config = dict(
    train_examples=194171,
    horizontal_flip=True,
    isotropic=False,
    patch_size=[4, 4],
    widths=[96, 192, 384],
    nesterov=True,
)
Rows from block 2, named by matrix and row number. Rows with one number belong to one neuron. Each number is 50 + 10 x the weight over its row's rms, rounded and kept within 0 to 99. All counts start at 0. After the name is the row's rms in percent of the matrix's.
# fc1: MLP up (model.blocks.2.mlp.fc1.weight, 384x96), inputs 0-95
# fc2: MLP down (model.blocks.2.mlp.fc2.weight, 96x384, transposed), outputs 0-95
fc1.175 106:54 55 44 39 47 51 65 69 52 49 38 57 49 59 53 47 40 57 30 44 48 40 51 32 59 53 51 55 43 55 61 54 59 67 59 46 59 48 59 59 45 43 41 65 50 54 59 43 39 54 49 45 44 70 67 65 53 64 47 57 67 45 43 41 52 58 45 34 55 28 28 60 72 47 47 60 62 44 62 40 49 54 59 54 44 51 51 47 56 62 50 20 44 58 66 47
fc1.176 103:45 44 51 52 47 42 52 40 33 36 70 49 54 83 45 53 72 32 62 58 54 53 51 38 63 43 62 78 54 51 53 60 55 54 48 53 44 58 52 44 58 72 63 55 44 47 49 57 37 47 39 37 48 68 52 56 53 43 32 60 66 53 56 40 67 48 45 43 47 64 45 57 42 56 54 50 48 46 55 44 72 42 46 48 47 57 52 44 53 55 38 63 60 44 42 49
fc1.177 084:53 56 64 40 46 25 53 38 49 63 47 52 50 56 52 27 49 54 47 47 58 49 59 56 54 48 42 51 48 59 44 65 50 32 53 71 56 34 46 39 43 38 49 66 48 50 60 48 57 44 51 58 58 55 39 59 47 51 38 46 37 49 39 64 62 62 35 39 58 54 44 63 57 72 54 32 53 36 43 46 54 37 73 62 51 68 40 56 55 40 29 59 51 58 42 51
fc1.178 078:43 40 52 52 42 61 53 32 49 55 54 49 52 53 40 55 58 40 36 44 39 55 56 35 67 43 41 64 53 38 28 52 69 56 47 40 55 50 54 71 54 51 49 47 55 40 58 72 57 39 23 38 52 52 35 36 36 54 62 75 46 46 48 61 49 54 53 53 55 47 43 49 43 37 46 67 58 50 51 66 47 60 51 62 47 41 67 49 51 59 49 52 45 29 39 57
fc1.179 120:59 62 56 51 64 55 42 44 45 52 47 63 51 63 26 59 53 57 58 41 55 40 55 54 61 58 55 53 51 56 61 44 44 60 62 38 44 49 61 57 44 41 65 55 56 55 42 38 57 65 46 39 40 48 51 43 28 43 37 57 35 55 47 51 51 53 49 39 54 50 43 72 58 59 33 45 49 66 55 33 54 46 54 43 50 52 42 54 50 44 89 51 77 40 39 50
fc1.180 098:72 79 49 38 67 52 45 30 59 58 46 50 59 46 59 50 56 63 54 57 42 49 47 47 46 44 47 52 42 51 28 56 44 46 45 43 53 54 41 53 58 48 53 40 50 43 57 38 47 52 41 51 57 59 37 60 47 34 56 50 59 46 45 56 34 54 50 58 51 35 64 59 49 41 60 46 54 38 50 42 47 54 65 42 49 70 70 51 75 80 67 61 50 53 46 39
fc1.181 110:55 46 38 54 47 54 56 56 45 47 72 60 62 49 35 52 58 57 46 26 50 35 53 49 52 42 44 56 53 53 52 53 56 53 50 60 42 53 67 50 40 35 58 58 66 64 32 63 51 58 54 61 61 50 32 53 49 55 60 47 43 43 42 38 68 64 42 51 23 56 48 49 63 42 42 52 56 52 38 22 44 45 55 78 44 54 47 48 36 63 57 52 50 45 45 65
fc1.182 130:36 64 41 51 37 53 40 55 59 61 48 54 61 50 43 38 48 50 45 55 48 55 43 56 63 60 48 28 41 26 49 49 59 44 45 49 41 67 48 67 60 74 47 47 60 37 28 50 38 57 46 46 56 49 45 58 51 71 70 45 53 38 42 50 38 55 56 23 43 58 57 60 47 62 53 56 56 47 53 50 34 42 47 47 48 67 61 62 47 55 53 49 33 49 45 30
fc1.183 108:45 41 54 36 69 37 72 29 46 43 39 46 49 60 50 68 61 61 37 66 44 39 43 44 61 54 47 68 63 65 46 38 44 41 62 40 47 44 54 42 57 46 46 45 43 28 39 45 31 55 28 43 37 60 33 63 46 42 55 49 62 56 39 45 45 49 57 55 49 53 48 47 36 40 56 59 56 51 70 52 47 42 59 44 52 47 44 45 53 51 60 43 60 33 53 64
fc1.184 086:64 32 59 68 52 50 43 54 65 50 43 61 64 44 58 57 26 35 60 48 41 46 61 40 52 63 37 46 48 55 45 42 67 46 54 74 45 69 55 58 44 58 43 58 50 35 42 45 52 44 51 51 51 47 64 41 67 57 42 39 33 41 35 53 41 67 60 39 48 52 49 29 54 34 44 69 42 43 53 59 46 54 35 33 45 54 50 43 56 41 41 48 59 59 55 52
fc1.185 094:53 54 55 61 66 60 45 43 55 41 58 47 54 54 57 52 61 41 33 51 36 48 37 44 45 30 58 51 43 37 38 56 47 59 54 37 61 49 44 44 55 40 35 62 31 45 55 47 51 40 58 42 65 59 38 51 43 69 54 54 31 50 50 36 60 54 48 34 55 50 42 54 43 37 49 64 39 57 77 51 46 31 46 63 36 38 41 48 50 53 68 42 38 68 55 36
fc1.186 103:51 43 61 72 47 37 63 59 34 40 48 39 66 43 39 49 55 50 21 48 65 49 31 51 48 55 51 44 58 54 60 52 48 34 45 44 44 42 55 51 45 39 70 40 48 37 52 43 42 31 50 59 39 32 51 43 57 59 71 61 44 38 43 32 58 39 43 50 49 62 41 54 41 58 48 43 63 44 47 62 62 39 55 57 51 49 41 56 61 46 51 66 61 49 48 32
fc1.187 110:52 66 69 36 39 34 58 55 50 61 58 65 62 41 51 47 68 55 67 47 45 37 43 66 53 43 50 44 56 61 59 39 49 45 55 43 55 47 57 56 55 55 48 60 54 43 64 41 44 63 49 33 44 61 46 41 50 49 58 44 81 60 39 38 50 57 34 34 39 52 57 50 53 55 55 60 50 57 60 38 38 43 63 34 38 59 51 46 52 47 54 47 82 63 53 53
fc1.188 052:53 34 37 67 50 39 49 33 59 51 54 43 50 60 81 45 53 40 44 68 42 58 49 65 54 47 41 48 49 57 57 45 31 53 58 50 63 66 57 39 64 57 49 43 45 31 38 54 37 57 43 47 54 55 68 44 34 57 46 51 50 38 38 22 61 59 53 62 52 47 48 58 50 54 50 68 40 57 50 51 33 35 47 46 55 55 42 61 55 57 50 46 50 50 34 62
fc1.189 103:46 30 57 41 28 61 44 46 43 32 55 60 62 59 50 77 45 62 49 43 58 41 53 54 55 73 48 52 52 42 38 42 57 54 41 69 39 66 47 56 61 57 50 40 61 41 54 64 42 41 57 45 51 58 31 45 42 49 51 62 69 36 42 49 42 60 57 49 39 56 48 63 53 46 40 38 52 54 54 77 42 61 63 40 62 58 49 57 42 50 43 53 42 51 52 45
fc1.190 070:52 60 59 40 54 33 56 44 72 47 70 66 51 57 37 59 61 64 46 30 65 47 55 49 57 67 41 61 46 51 54 50 51 72 60 44 52 45 41 34 43 55 50 45 45 64 52 56 50 45 24 43 55 66 57 39 34 42 56 41 78 47 39 47 48 56 65 55 42 48 50 38 55 50 50 49 57 59 33 54 47 36 57 63 44 63 49 46 48 50 44 60 37 57 46 50
fc1.191 112:57 57 56 45 44 52 37 51 46 59 53 68 53 45 59 53 31 46 34 63 58 45 49 30 60 46 44 57 51 60 51 48 51 63 77 43 57 43 42 50 35 48 44 45 58 39 41 56 39 39 58 24 59 37 65 64 44 46 65 56 47 53 36 58 61 57 45 44 39 34 40 63 58 53 36 47 69 32 48 52 35 46 52 48 45 38 36 57 51 62 48 46 53 51 54 27
fc2.175 115:60 60 58 54 38 56 58 49 40 50 38 36 55 46 58 65 62 43 53 51 48 45 55 65 42 61 59 49 51 36 63 51 63 50 41 60 46 46 42 64 42 43 39 56 60 45 52 37 46 49 57 30 68 69 52 35 40 52 40 34 47 57 31 36 52 44 61 39 75 57 44 57 62 46 49 53 47 66 43 46 50 42 63 55 67 33 48 56 28 55 56 57 52 48 60 68
fc2.176 105:54 53 50 44 33 52 40 66 70 54 38 37 60 43 40 36 65 40 48 57 35 62 46 42 43 64 53 47 28 53 31 73 46 60 25 54 58 44 53 53 66 55 51 68 53 55 45 69 56 56 61 61 45 56 61 53 52 43 62 55 43 55 50 53 41 43 51 48 55 48 34 53 41 53 72 45 49 35 44 58 50 49 60 55 62 51 43 36 52 43 51 51 47 42 27 41
fc2.177 094:51 56 42 34 51 50 43 45 63 59 38 58 55 64 64 37 43 50 41 65 52 33 66 51 51 40 53 48 42 40 54 53 37 42 56 48 55 24 54 49 40 46 43 45 56 28 54 68 50 52 32 47 33 38 49 37 36 56 47 53 49 70 62 51 39 63 54 47 25 44 59 50 38 59 65 43 43 46 57 59 44 54 49 36 50 43 54 34 63 45 40 44 35 56 36 41
fc2.178 074:41 49 50 51 44 46 47 65 57 51 72 62 52 51 42 49 46 53 58 44 48 35 41 47 61 50 53 41 47 50 53 43 51 65 42 39 46 69 31 55 67 60 47 31 52 48 50 55 57 61 47 47 54 60 53 72 36 49 36 64 37 57 56 49 47 41 35 52 31 50 38 54 69 45 58 72 39 66 63 54 35 59 64 42 63 59 50 39 33 58 51 37 61 49 35 46
fc2.179 118:55 48 54 52 60 67 71 49 70 37 37 49 58 58 79 57 58 58 59 35 34 51 55 48 41 43 62 50 50 43 58 45 52 43 58 53 50 55 34 43 51 48 55 37 62 57 44 57 50 49 37 45 40 45 38 35 57 39 38 53 41 58 49 49 42 62 50 38 52 44 47 60 43 63 49 49 60 65 46 59 33 61 44 43 34 33 25 44 46 68 43 57 42 54 61 38
fc2.180 106:48 37 49 46 58 37 49 37 42 62 58 46 47 53 38 48 33 51 57 34 52 48 47 50 29 33 52 38 54 45 48 50 72 58 52 62 55 40 74 58 42 50 58 64 57 37 51 55 61 65 41 34 63 72 52 46 37 60 54 55 45 33 50 51 45 53 57 36 53 45 47 65 44 67 54 68 42 57 48 36 56 37 50 45 27 67 50 36 57 47 44 48 52 58 44 42
fc2.181 100:55 64 52 58 47 44 41 32 53 37 59 55 55 61 58 50 52 70 38 53 50 48 48 45 50 40 43 67 61 66 52 45 47 50 60 50 49 71 48 50 36 38 64 70 55 51 49 42 28 51 48 62 41 46 56 31 62 55 61 50 54 66 46 50 45 42 54 38 15 68 63 61 66 56 62 59 58 48 56 57 41 51 47 56 46 51 43 61 56 56 64 46 56 61 34 54
fc2.182 121:44 26 52 53 34 29 59 67 35 48 77 53 50 42 43 63 53 58 57 34 47 48 65 44 50 55 46 48 55 49 35 47 53 45 57 67 28 60 44 44 65 43 54 43 50 42 61 58 33 48 58 60 42 44 57 53 61 60 47 55 70 30 62 39 41 43 44 42 62 58 60 30 47 50 53 56 52 36 68 42 64 45 45 53 49 42 54 55 43 49 40 55 56 42 46 51
fc2.183 121:62 45 63 28 59 50 43 45 61 43 62 31 80 79 48 47 44 38 60 57 57 55 42 61 43 51 51 54 37 48 44 37 42 53 48 52 45 53 59 63 51 63 65 54 36 37 37 49 66 31 45 41 58 50 52 43 67 43 56 58 36 54 66 46 63 44 55 44 46 35 41 57 63 44 41 53 44 41 45 65 54 50 53 59 42 59 47 59 42 55 49 46 55 48 36 62
fc2.184 097:35 47 41 52 39 63 53 54 35 48 61 50 52 56 36 29 53 58 54 43 44 43 61 88 48 62 45 52 54 38 49 50 56 65 56 39 53 45 51 39 42 57 61 43 58 42 43 54 35 56 45 61 56 37 45 59 57 44 54 53 56 61 62 55 40 45 72 59 42 47 63 32 44 63 46 58 59 52 45 37 47 71 50 58 56 51 59 59 54 51 51 51 66 49 77 41
fc2.185 094:55 53 53 44 29 50 53 53 35 44 51 57 44 40 33 43 53 18 54 62 54 56 36 36 64 65 42 45 39 49 54 39 51 64 46 61 51 58 42 56 47 60 47 59 35 44 56 44 39 68 62 43 51 55 53 65 51 35 61 50 59 35 43 41 37 40 47 64 55 61 54 52 58 49 45 40 56 74 47 50 48 39 60 49 58 58 52 57 41 53 42 69 59 64 42 70
fc2.186 110:59 32 37 52 55 51 49 46 62 56 49 44 53 67 21 51 42 52 45 58 55 48 67 47 43 67 44 51 51 50 28 42 45 50 35 46 46 39 47 48 65 54 53 46 44 29 27 61 50 47 62 57 44 47 48 50 52 46 55 52 51 57 49 35 45 65 69 60 38 45 41 54 43 45 56 25 63 46 31 54 60 39 59 53 35 48 47 52 69 48 46 65 47 35 62 50
fc2.187 119:73 43 48 71 49 47 59 53 47 60 48 30 59 39 59 38 47 59 50 45 72 52 47 61 45 65 30 42 44 73 72 46 48 46 47 50 48 55 40 46 38 38 59 51 69 40 45 57 52 58 45 44 53 55 34 49 53 43 49 53 49 49 65 58 60 61 42 56 47 58 47 42 51 37 57 71 49 47 35 48 46 59 68 61 60 44 48 50 40 67 38 59 53 71 52 58
fc2.188 054:20 51 60 64 38 45 40 52 49 45 57 49 47 66 64 55 61 68 49 73 63 60 58 52 53 51 43 49 36 48 43 43 33 40 44 70 53 55 43 45 51 46 60 29 40 70 57 49 53 42 41 40 62 42 38 59 49 48 56 50 55 36 38 52 45 52 46 63 43 50 51 69 43 52 46 50 48 48 35 46 53 59 66 59 54 74 53 54 45 41 51 33 44 67 56 44
fc2.189 114:33 47 46 48 47 31 39 47 40 44 56 61 63 42 33 32 37 71 53 50 59 48 60 46 46 47 46 38 47 48 66 38 43 54 50 46 56 38 39 60 47 47 64 34 63 65 61 67 44 53 54 45 53 61 51 68 47 61 47 46 47 69 54 68 44 49 46 50 51 46 59 61 65 51 67 68 39 33 56 43 56 53 37 51 55 53 61 50 31 50 60 34 42 61 53 60
fc2.190 076:44 42 60 59 60 45 55 48 41 34 44 45 45 56 34 35 73 69 54 53 72 61 65 36 55 45 57 42 43 46 37 66 38 29 49 66 49 37 49 61 70 55 56 48 58 59 54 68 45 52 44 42 61 62 49 57 60 41 40 61 48 49 59 39 55 43 75 44 40 41 39 73 51 47 53 64 52 43 49 54 39 50 34 51 43 57 53 54 51 42 53 51 51 48 55 43
fc2.191 102:36 23 63 55 44 60 40 57 63 44 44 39 47 53 54 64 39 40 53 45 57 41 49 52 36 69 55 68 49 46 62 53 48 33 35 44 39 48 41 66 58 63 42 67 45 55 57 50 49 55 48 62 54 51 52 44 67 56 52 58 58 53 42 56 68 66 57 53 40 54 52 53 50 50 53 36 39 34 50 66 58 29 39 63 58 40 42 75 51 42 47 50 65 43 45 41