config.toml
arch = "convnext"
model = "image classifier"
image_size = 64
horizontal_flip = true
targets = ["smear"]
hidden_act = "relu"
mlp_ratio = 4
momentum = 0.95
orthogonalizer = "polar_express"
adamw_lr_other_params = 0.00073
weight_decay = 0.06
Rows from block 11, named by matrix and row number. Rows with one number belong to one neuron. Each number is 128 + 24 x the weight over the matrix's rms, rounded and kept within 0 to 255. All counts start at 0. Numbers have three digits each.
# fc1: MLP up (model.blocks.11.mlp.fc1.weight, 1536x384), inputs 128-255
# fc2: MLP down (model.blocks.11.mlp.fc2.weight, 384x1536, transposed), outputs 128-255
fc1.584:126132127128175142113131118131140148139167137137120113154158149097158194154124100129159121156112104133148143057125099147129110114129126142139109136165091115146107139131132092130132174123126132124160098097143172129116102092123129175140107116165126125144120170128169123128109121124144136140132091140146119147098081109170129154129160082135118160125096138118142121084139121155119119116157
fc2.584:101148137180111119119126090119123138137140137097139156066142114141119110129103146111129091154113143139109125108177135107124109153188138136123126123116150131115107138151126079139131135138133139118130158203159119146148160118175149135097095161123113140118136157134159130107139152147136140090119119142128118142095117114121113154145109135107133125121123138130126133156158154155110170139087
fc1.585:153123131103164115157115121113124157104129171112080118118094123162112177142147113153083131094114185133116098108143138154117121125110131116116160135089125157100100128125157115119065113072191171183171155073099119193144039064064143112128139141104124112110123177132109120165089149151113116136124113109131129157120131091137118056106155153127093081105097074119139071109146137128153088155197
fc2.585:207109147128164116113105133166139166132117144129103104100069108150161066178126160134166138096103148113123089116094147110134108126110088135112140133142191135135052119121152121101117148061152114134097076119146157167120123138069129125163134078109158094160082070114130038110140132164106105126114087127147132086124115149123097234142158162117118161150142083148139117093161187137082138204137
fc1.586:135111137118112095107147167132134146125106152146126138126118118136130098101126156109149135153144081146100134108127135108145119168148141136101145138125117146116114128110148157115133134150125119145135128110120135141088126144117138140122113124141148178097125144162120158122115134154181142149134101127083117130141121114144132139131128125121163134111104095141140136115158144116151101110089
fc2.586:100124144110123123132139133134132138117144109114131143090120125129085114151132088136110146114112102171156133165133134097097140119149105133134138129147117107153149143123126135118122149108115144095148129109143094109128133103117126123125102093137134095128112150109114132100115104155113137136118112116133150115144122130104081148143112114136112140117103123125125128131119162105145119116137
fc1.587:132140149159163155145115111149118146117072149139140092185129162174136170089103148159096114145147152142094133133119105087097146117122132154153148086156142152113110089141080125080123161195160109097121136178130106109107123140120114118130122148156116082097112142127134093144136117120068142110116102091173097093126114105156141089142199087163096152123079071132112135101195099133100127169149
fc2.587:120130141116139144158137156110134076145119132136133129111157125153185152137158152149144109154124112152162124131125136068120138129108146094145143134131070045101127097160108106088176145129178171144124132161175128152112121153131118133140147161104122112141117127152135135124177152107119122142129125147137124087142115151063192096147138106099172155120128139093144086103135081067124127105105
fc1.588:147107119125099133167105141108129148136126142161133144126148092160099152152155149127108142140113143169150134116135158127123141103104131143134124091148120161143125155092123134175141114144134105163091135134107110113127128150140101136126143102107140145094129084120168134132153172108155158151128118149112174123126114165132133108125116155140085120127127115075123156112126121151145120104143
fc2.588:139096110145155113120155148144122143113112105134078145137124135067110075143140154109126103134100135116076158158129115129145135113133097147092083093135104171126119100104142092142138142108132138131133145123104128086130120120089120145123136122128164116118123153087107119134137169133100129140119120119110103109129130140080122105119143126126147121111155137138123173126103156166135086119100
fc1.589:126126145143118124138087090129129111112127143134134138113141138140111117139137111134123141141105130143143116112149134120122135105115119106142134116136122117125122124111105123145151120118107134119156124109119130146158120133119135128107102157124125126124152154149116118097122138120152120147112120097131094102135117122138148101116132130122134104123123110139137123133112154118156113111142
fc2.589:134143133133150127118087106084147113135132111136147127172105110139143159131141148124123106087121119117148164136119142100172118132143115148098156124125117088141141141102116148118138118166118096113161116137149147113128133131130127135147132132098097141112159118132116115130154133118167132091123138127119140133120128104118114130153144136118133129137100118114151118127126107123120142128156
fc1.590:150117132142145115128137135098117135129125110137138109098132128103127138149127101135136135104148120128132124116137119106137117132113125140100135123128142119121116148141137144135153112108124137150124101142134154107167139121126147112140121138107093093111095155110148145133130131132170106113120115128100133108131118124099144132127109120110130127117149103116147104148107124134126120098134
fc2.590:126116132123138150139134125137110135142161155152101122115121120135111124127129128125111126102088119164173149135147148118161124123133132119149118168150139144112137134110120149129105131094153127129140122156143105131149125106146129125148106108127141097119151106147112136116123145132113115131114124100149143124132144144124137118110121127131135126151145079132125147121142129105138135150149
fc1.591:122147147130126160114134137108139076137140117151152164155156135149195102140117117111096149173111116157144120140087138136110159140130126104141095150110087145102098142146112124131149118152082150087102099154115117127109119162143128144163128125073095119128108102107144101110096142118170138094130136139128147082148128104117128150137098134089092116148136113192108118081106140147134180116121
fc2.591:177176171145149152132075152161133132156084122213123142106170087142101120144100146104114161108129122141163087119096150108089152120114095133165116143116131144146111102159138135137123137158098111099101125157156131117079164148157106141131096088157121144092126145147097145139139154146171087150164158129133135144095123152147162148120118102101106130123088130133107153129110101158137136117119
fc1.592:141141137142117166095092129148137146155151128130117158122121129085143121181093132129118123156129151137119143104153139114130143119158126137116156156136101117142104146076117121128131119148101108116157152169125085120137121103147149120131157138131161098141147130128109144130125133124132141121131129134104116117106159124122128129128084134138127114111129130116126126131107111089122130111089
fc2.592:122163161101095163118107101121154137111119118139130116088133123128139089125131112115112118118150141121156142154109116165112119151153144111148125130078120113144111119179135085120091131114158122119121141139083113130158156146092122136092143145130101145081135136162159135140149142121148150106131138157130155142144115140137132152082167141141126104158128135111101137097110149084150102145123
fc1.593:119131104138106122152122115140163145098131120118110130138141107139120116119143128129134151157143125141124151105128137166143153127112139143166126119152117137102114154110114136093129132145116148139132105131093154168110126091133120138107131131130104128127120116115124142131143122100167113111115150104118134139142142148152121115131148119185112140107125127165129111145131142120124120136131
fc2.593:143126118134097115103090129109124171151108142143138130135108124141118156139141137156173149139122120140135119150138131151119141136113142124122132131157148153129148117139124153131120151120173152174138115102094132125131113107099104150120121129136175109115118116163141134121097101139129112144136132137101138134095149136133143155119130102113130113138137123122117126130114126117133127140118
fc1.594:174217199058177055105090141093038040145171113119101121148089124137180134186154114102253159143142065157024151104181107136135196123155140092195117077186116100107090127096091091130043126201099112072082006123153105049135117104126154131106151127073106156102200196159142147074189123135094119167112107135067157172161119153066172107142157106136124150045056131101113091111132232120156061122185
fc2.594:084150063119167139152159132118110129139130111143133138228185149211108103105190108133164123123151121156122184099110185093083146089185163114137173131115100140202164155105089196152167120108170148146089127102119114151144104168108110122115169067122122112130168157123109147108129098157071146140172119169168085125159104155067255103144112123092105100109147121102165131122123134134181153062109
fc1.595:111109102135154148097147128140152136129128130109137122084133147103163112164098130142129133155156175116145161118146145130123119116143154099112151105136126120106150146109115093148155122099134124171166134088108143185140111127136140163146114111152148120136088116132130128179130092161145094128150123135167150143119116109135125111149134107143146148110098158125116175135122126099122152116097
fc2.595:101132116114160121128157128116126153112103129097139161086132101101130103124162154140126114128121125134175129137143128174134093158149128082145137116111183113127153158137130111116114134138123114115114134109136140086119106132137153115146125097120069122127118136112128105136138125159149157083156102090101110151174132147173109096125135139119090116092130136148096159159141128103132130147111
fc1.596:119120147141145192114104095138146127108102141136137144172110126131200133153089145107105138125163138153140157150147103115087138109158130151158083160118117132126137108127115114135076116190110108079110104122156146152113130134148126169115151119103056152118100091119198145091092139140114123139148158118151112131161173140154162156142175094123134137123116105140106131140140140124131122122101
fc2.596:144108116154176103103116125121087144113104102117153102125098129130138150103138162123126107141115154151096163158139104124120095115104091109120140122142131099132106132126154116142197126137142174109073124158179125162154120158150163138101127132142120117130113116129124142115123101129185133173121130152122133202118113121138214118099172095109119136141107133086102131158148164114160119172097
fc1.597:109109096127114134121134119113117130118083116113152133118072121108141139116132104183131121104089116107107129142113171159138085144135132119152163203158109142126127128141136129127146154062173123114124092100083098136135113163141122120110123144067145171123206169103108144121124117064126103202165140197163143065110126111063107174156115121094123122138138118125128097118091066143131111103169
fc2.597:129146144138040146142212158149020153109180150143139112162184133133144160144147128100158107112141106127127115120125129130169124102099167087098105114177141088147094156121118172088111134107147145156108159078135164115074068119135157119112160091126081130100099082080061130131133122157097170193114099136128119120151133070134135130080109197134144120159140128147103150120143104158150129102141
fc1.598:129136104180087148113108166163126155138162140125138083143142117101147113116134198157166109131105122126138067131128131133117126107133136132084148143158160125122128133117147120157133074135109107104137136144145166120103141160125097116118167077122118146143098120132127139145125102122173118140153101142106153117108104132124131109125182126157125118152126122085107135142113142109077152128174
fc2.598:093130086138129128156134126119173178129097164132152166099132146137127089107142159139116097101133098136109126140151114085149147138111133100132102110141137137121138146120107122130120114132119134109148167127096121083115111112105101116107120129163145149133132092161161119104128137131137132156134171155149128126132113149077130123103112155131136157104137164117112184112101109116100122092124
fc1.599:121133117183138095119084150161131147119130158134167093125145120067136146123078173143110124106132163114143148118084136144150115198167131160154140169132075138115155178113174185128127164116085127141131106101137137165092084119145080154146149136149145118143125116112148154162158127105155100145083129149079134142146173100144186128121144146147140111144134119116152110120120111122155175152117
fc2.599:138108115184084120139119172129160073058114124130165119058126124100138131126144103134171127103138131154144095129122100118135129131116181102079138129133119119149107119092081149081117127126087121161103102115119084132133133164152131101127135092084113119126119140168175132090117081153149127120166161145148140114109089140068133101114097149091146105143114101114181117103117138095201133074127
fc1.600:131152114162165142109114112148109124122153175114100104094137122117174093103143154143116144137154119103161088152129128103113131160119126091135149154125138114118116147117119099095129071116106124063124112169123099102150107148105167110135133128125160137126164171115122131107104154108106112151127124137093115131113155122113153120120113144105146142143116126098117137153105145117140122154125
fc2.600:097104092129164121133148148117097115137111120163141122153105109148104163109149114123127097116125134142131124114111118144122106119140126109129115148101108110125122149154156123140153142152140154110116152072125139090146123091113119153138119179105121127146132106124117120121155154105128099115071076130140139075114211149210081135084135092108136138144118133134168116136142107175130129107131
fc1.601:126054100095071133113166163126101195146078103079134142146140084111143088136125163161082131089148122134140180180146130155160109139154146115122155103104134092128122111164185113117142127131079088152114103102197110093118097106118160090057166177188119152129149120127141126132118148125128153170104138127110084128156165136143129154144108090125194137100103122098091099132152146165147167089101
fc2.601:109136104138123147111124101124138105091086122104106115092189151138161131119093103146110140164120125110125102158126112124118142110129144105082122137126144122131101140124145083153077167149125121108092145120120124160193132141119145139113138117150134122154118136129070140136132159082084163143134101131185147127068156115118081130146111195112164140136116094150156121128128142156185114095136
fc1.602:142137107105133120124132127138148080123100171124142150096118122112160152119112135144158128152126134147135158118122152105104102128170134100102118140140123104100146118129150136117128140139135124077146116126123120138126115156142089155137127120142110127122143117110137150111133143142148142116134143143138119148131132103128144136135090131114128097141117099106118136124153112148115097123150
fc2.602:152140140142121144151170148134143116135139139147085125122085115152133150143127116132156123144132112151114125132106124121115130130137133112103130130134118095139148110158121151117106106152132124125122135132127105124115156155134107120138098106131089144103107123126103117107129161131135124102133154156125123151118104140087131148155122130138128133130157136121140124122103153097167067149124
fc1.603:109081113172127138120138102148130129076119118122254151151149135108141198144150167140133110075091108138124190105127135122129132140106121124199155159114105121145104121128142121100127181088160089148121135098116070115135108119069169139181097139153122103151117143087134135068148103157129131192102143152116119138141130106124134165072086158120130095170110157123109023147127159113155110146143
fc2.603:133162154126148173125082076152166156155124155096101098139068047147115160124139092122104065115125141149094172091132152100143121139103077097092127125114144087110123090190159111106100131179118115130142122116115081157093124106100104129156165090107158095107093138154089131132163132110126138115121125120161138122086099145129159136190097105131177179149175170175129089105133145137125115093118
fc1.604:120160144140140115098130116115123169158123107118114154124133137112147153148113138135141122138146117146144115110122128115137111133137148097129148103100137127131137166122130085138106172108109115112164099132112154136118135112150109145136141130155144100114116127155110160103125122119148079114128108155165135117107141107116140134129149148103131129142115111088108144095142096153139082173113
fc2.604:111109084154144158108101126089104146139124121125132108183119136109130101143124142138135132117141169154117121120102158133109125142108124127131120142133133102110118154174175166119133119151074142107095112122170106144184105112134172138132130110101090096141140118159104134115108110151148107142089113125133124137166157113123147146130127134144128126123108062131153149111159105107147154080118
fc1.605:120092178093062145118142099119152110123150124133120151108146116120113144102138124115104116139162152115133106127142105115122087097109124129116134134091170113103099105100173125104164079167149086082101120112115110145128142127126156113148094161167146118131127136147151117133089168130140145124097141095151150102112099129105132106074061127098162107076110190138136091153151126120125132103130
fc2.605:155113143109111169130111136136117078092142141162144120151130151151119122143110130115123099058145149107131143166120138073102157147116139099132075142134159159151136129128122110123179104179090148056099110156074136124190146109094125143089127157099127120143135148136138138114104163077129120129113142090128112124163119136142171192165111088167093093137098126112132111155109069168164108182128
fc1.606:123039076105162144079079095106099062118240105106095142165140100176206165139144144139111117136075095130188107097083161142094133136160120133112155147151110161050169095150106167158095158092145174174130151083097145151080192137121145137060141100082144096172133124108102172175049110160109121093126125176141054127138070113156092135142135183137183091137123154132126145100116102158077116129098
fc2.606:072127142174129175165076138122134144118082078118146192140127089160079139115126112083105136099135169100033117102142151201140104152129162163152131107121162190104185141094127173181137130084109111108157160174166088095062113122150133118094141057134186140149081126165156205140108156182140133211076104142122153120122128142140145112114119047111131113134118095105181162146050122129140159170128
fc1.607:074099112164135153155109093134125172131141114136118134137088162164160112160130089145127113118093119135144092143086143083124126135134114117113189083081146146135114147124122117131123125108116135147104116129170179110155148146137190115184097136132120143132152098142160120088136146149072107186148103160177107141135182110138119147106128102078147173126131078145140109122139147132145115144162
fc2.607:121135171102114112101177121135126169162143153142136129120104151189110150145062183144136072148080134066093105099157118111128167097128130085086117139145122136107170185136166140117097130102176126084150141148096124110114146163142108149067102166166103144140133151112136105149107154155105159113142113140145118146140171153150078192158103161064131147091137136118140102121092186099122133115083
fc1.608:142109093090144103134134166108113145139108111155126138129096110131153133150154143119129139152103141123131133161102087147122073122106123121104126112129138155121117114138141121121129110118179168157097117104107111135124105136112134143101101146125085089127139106112102145171101137141101106156141123138087100132119144092100130101110122146133110094110143126127119111108113159119090142188137
fc2.608:139103145135080109112157115130092105122122112135105114086126079138153126117091142126123148142132163133095119132148109127124132138117121117135153112148091122148133147134128139118092159114130130113118142148151157161139127165140095154134157124145122156132118099114145100150102133143125123142118130116119117096083111137140122154141121134155126156152181127147127116156094176126119121138130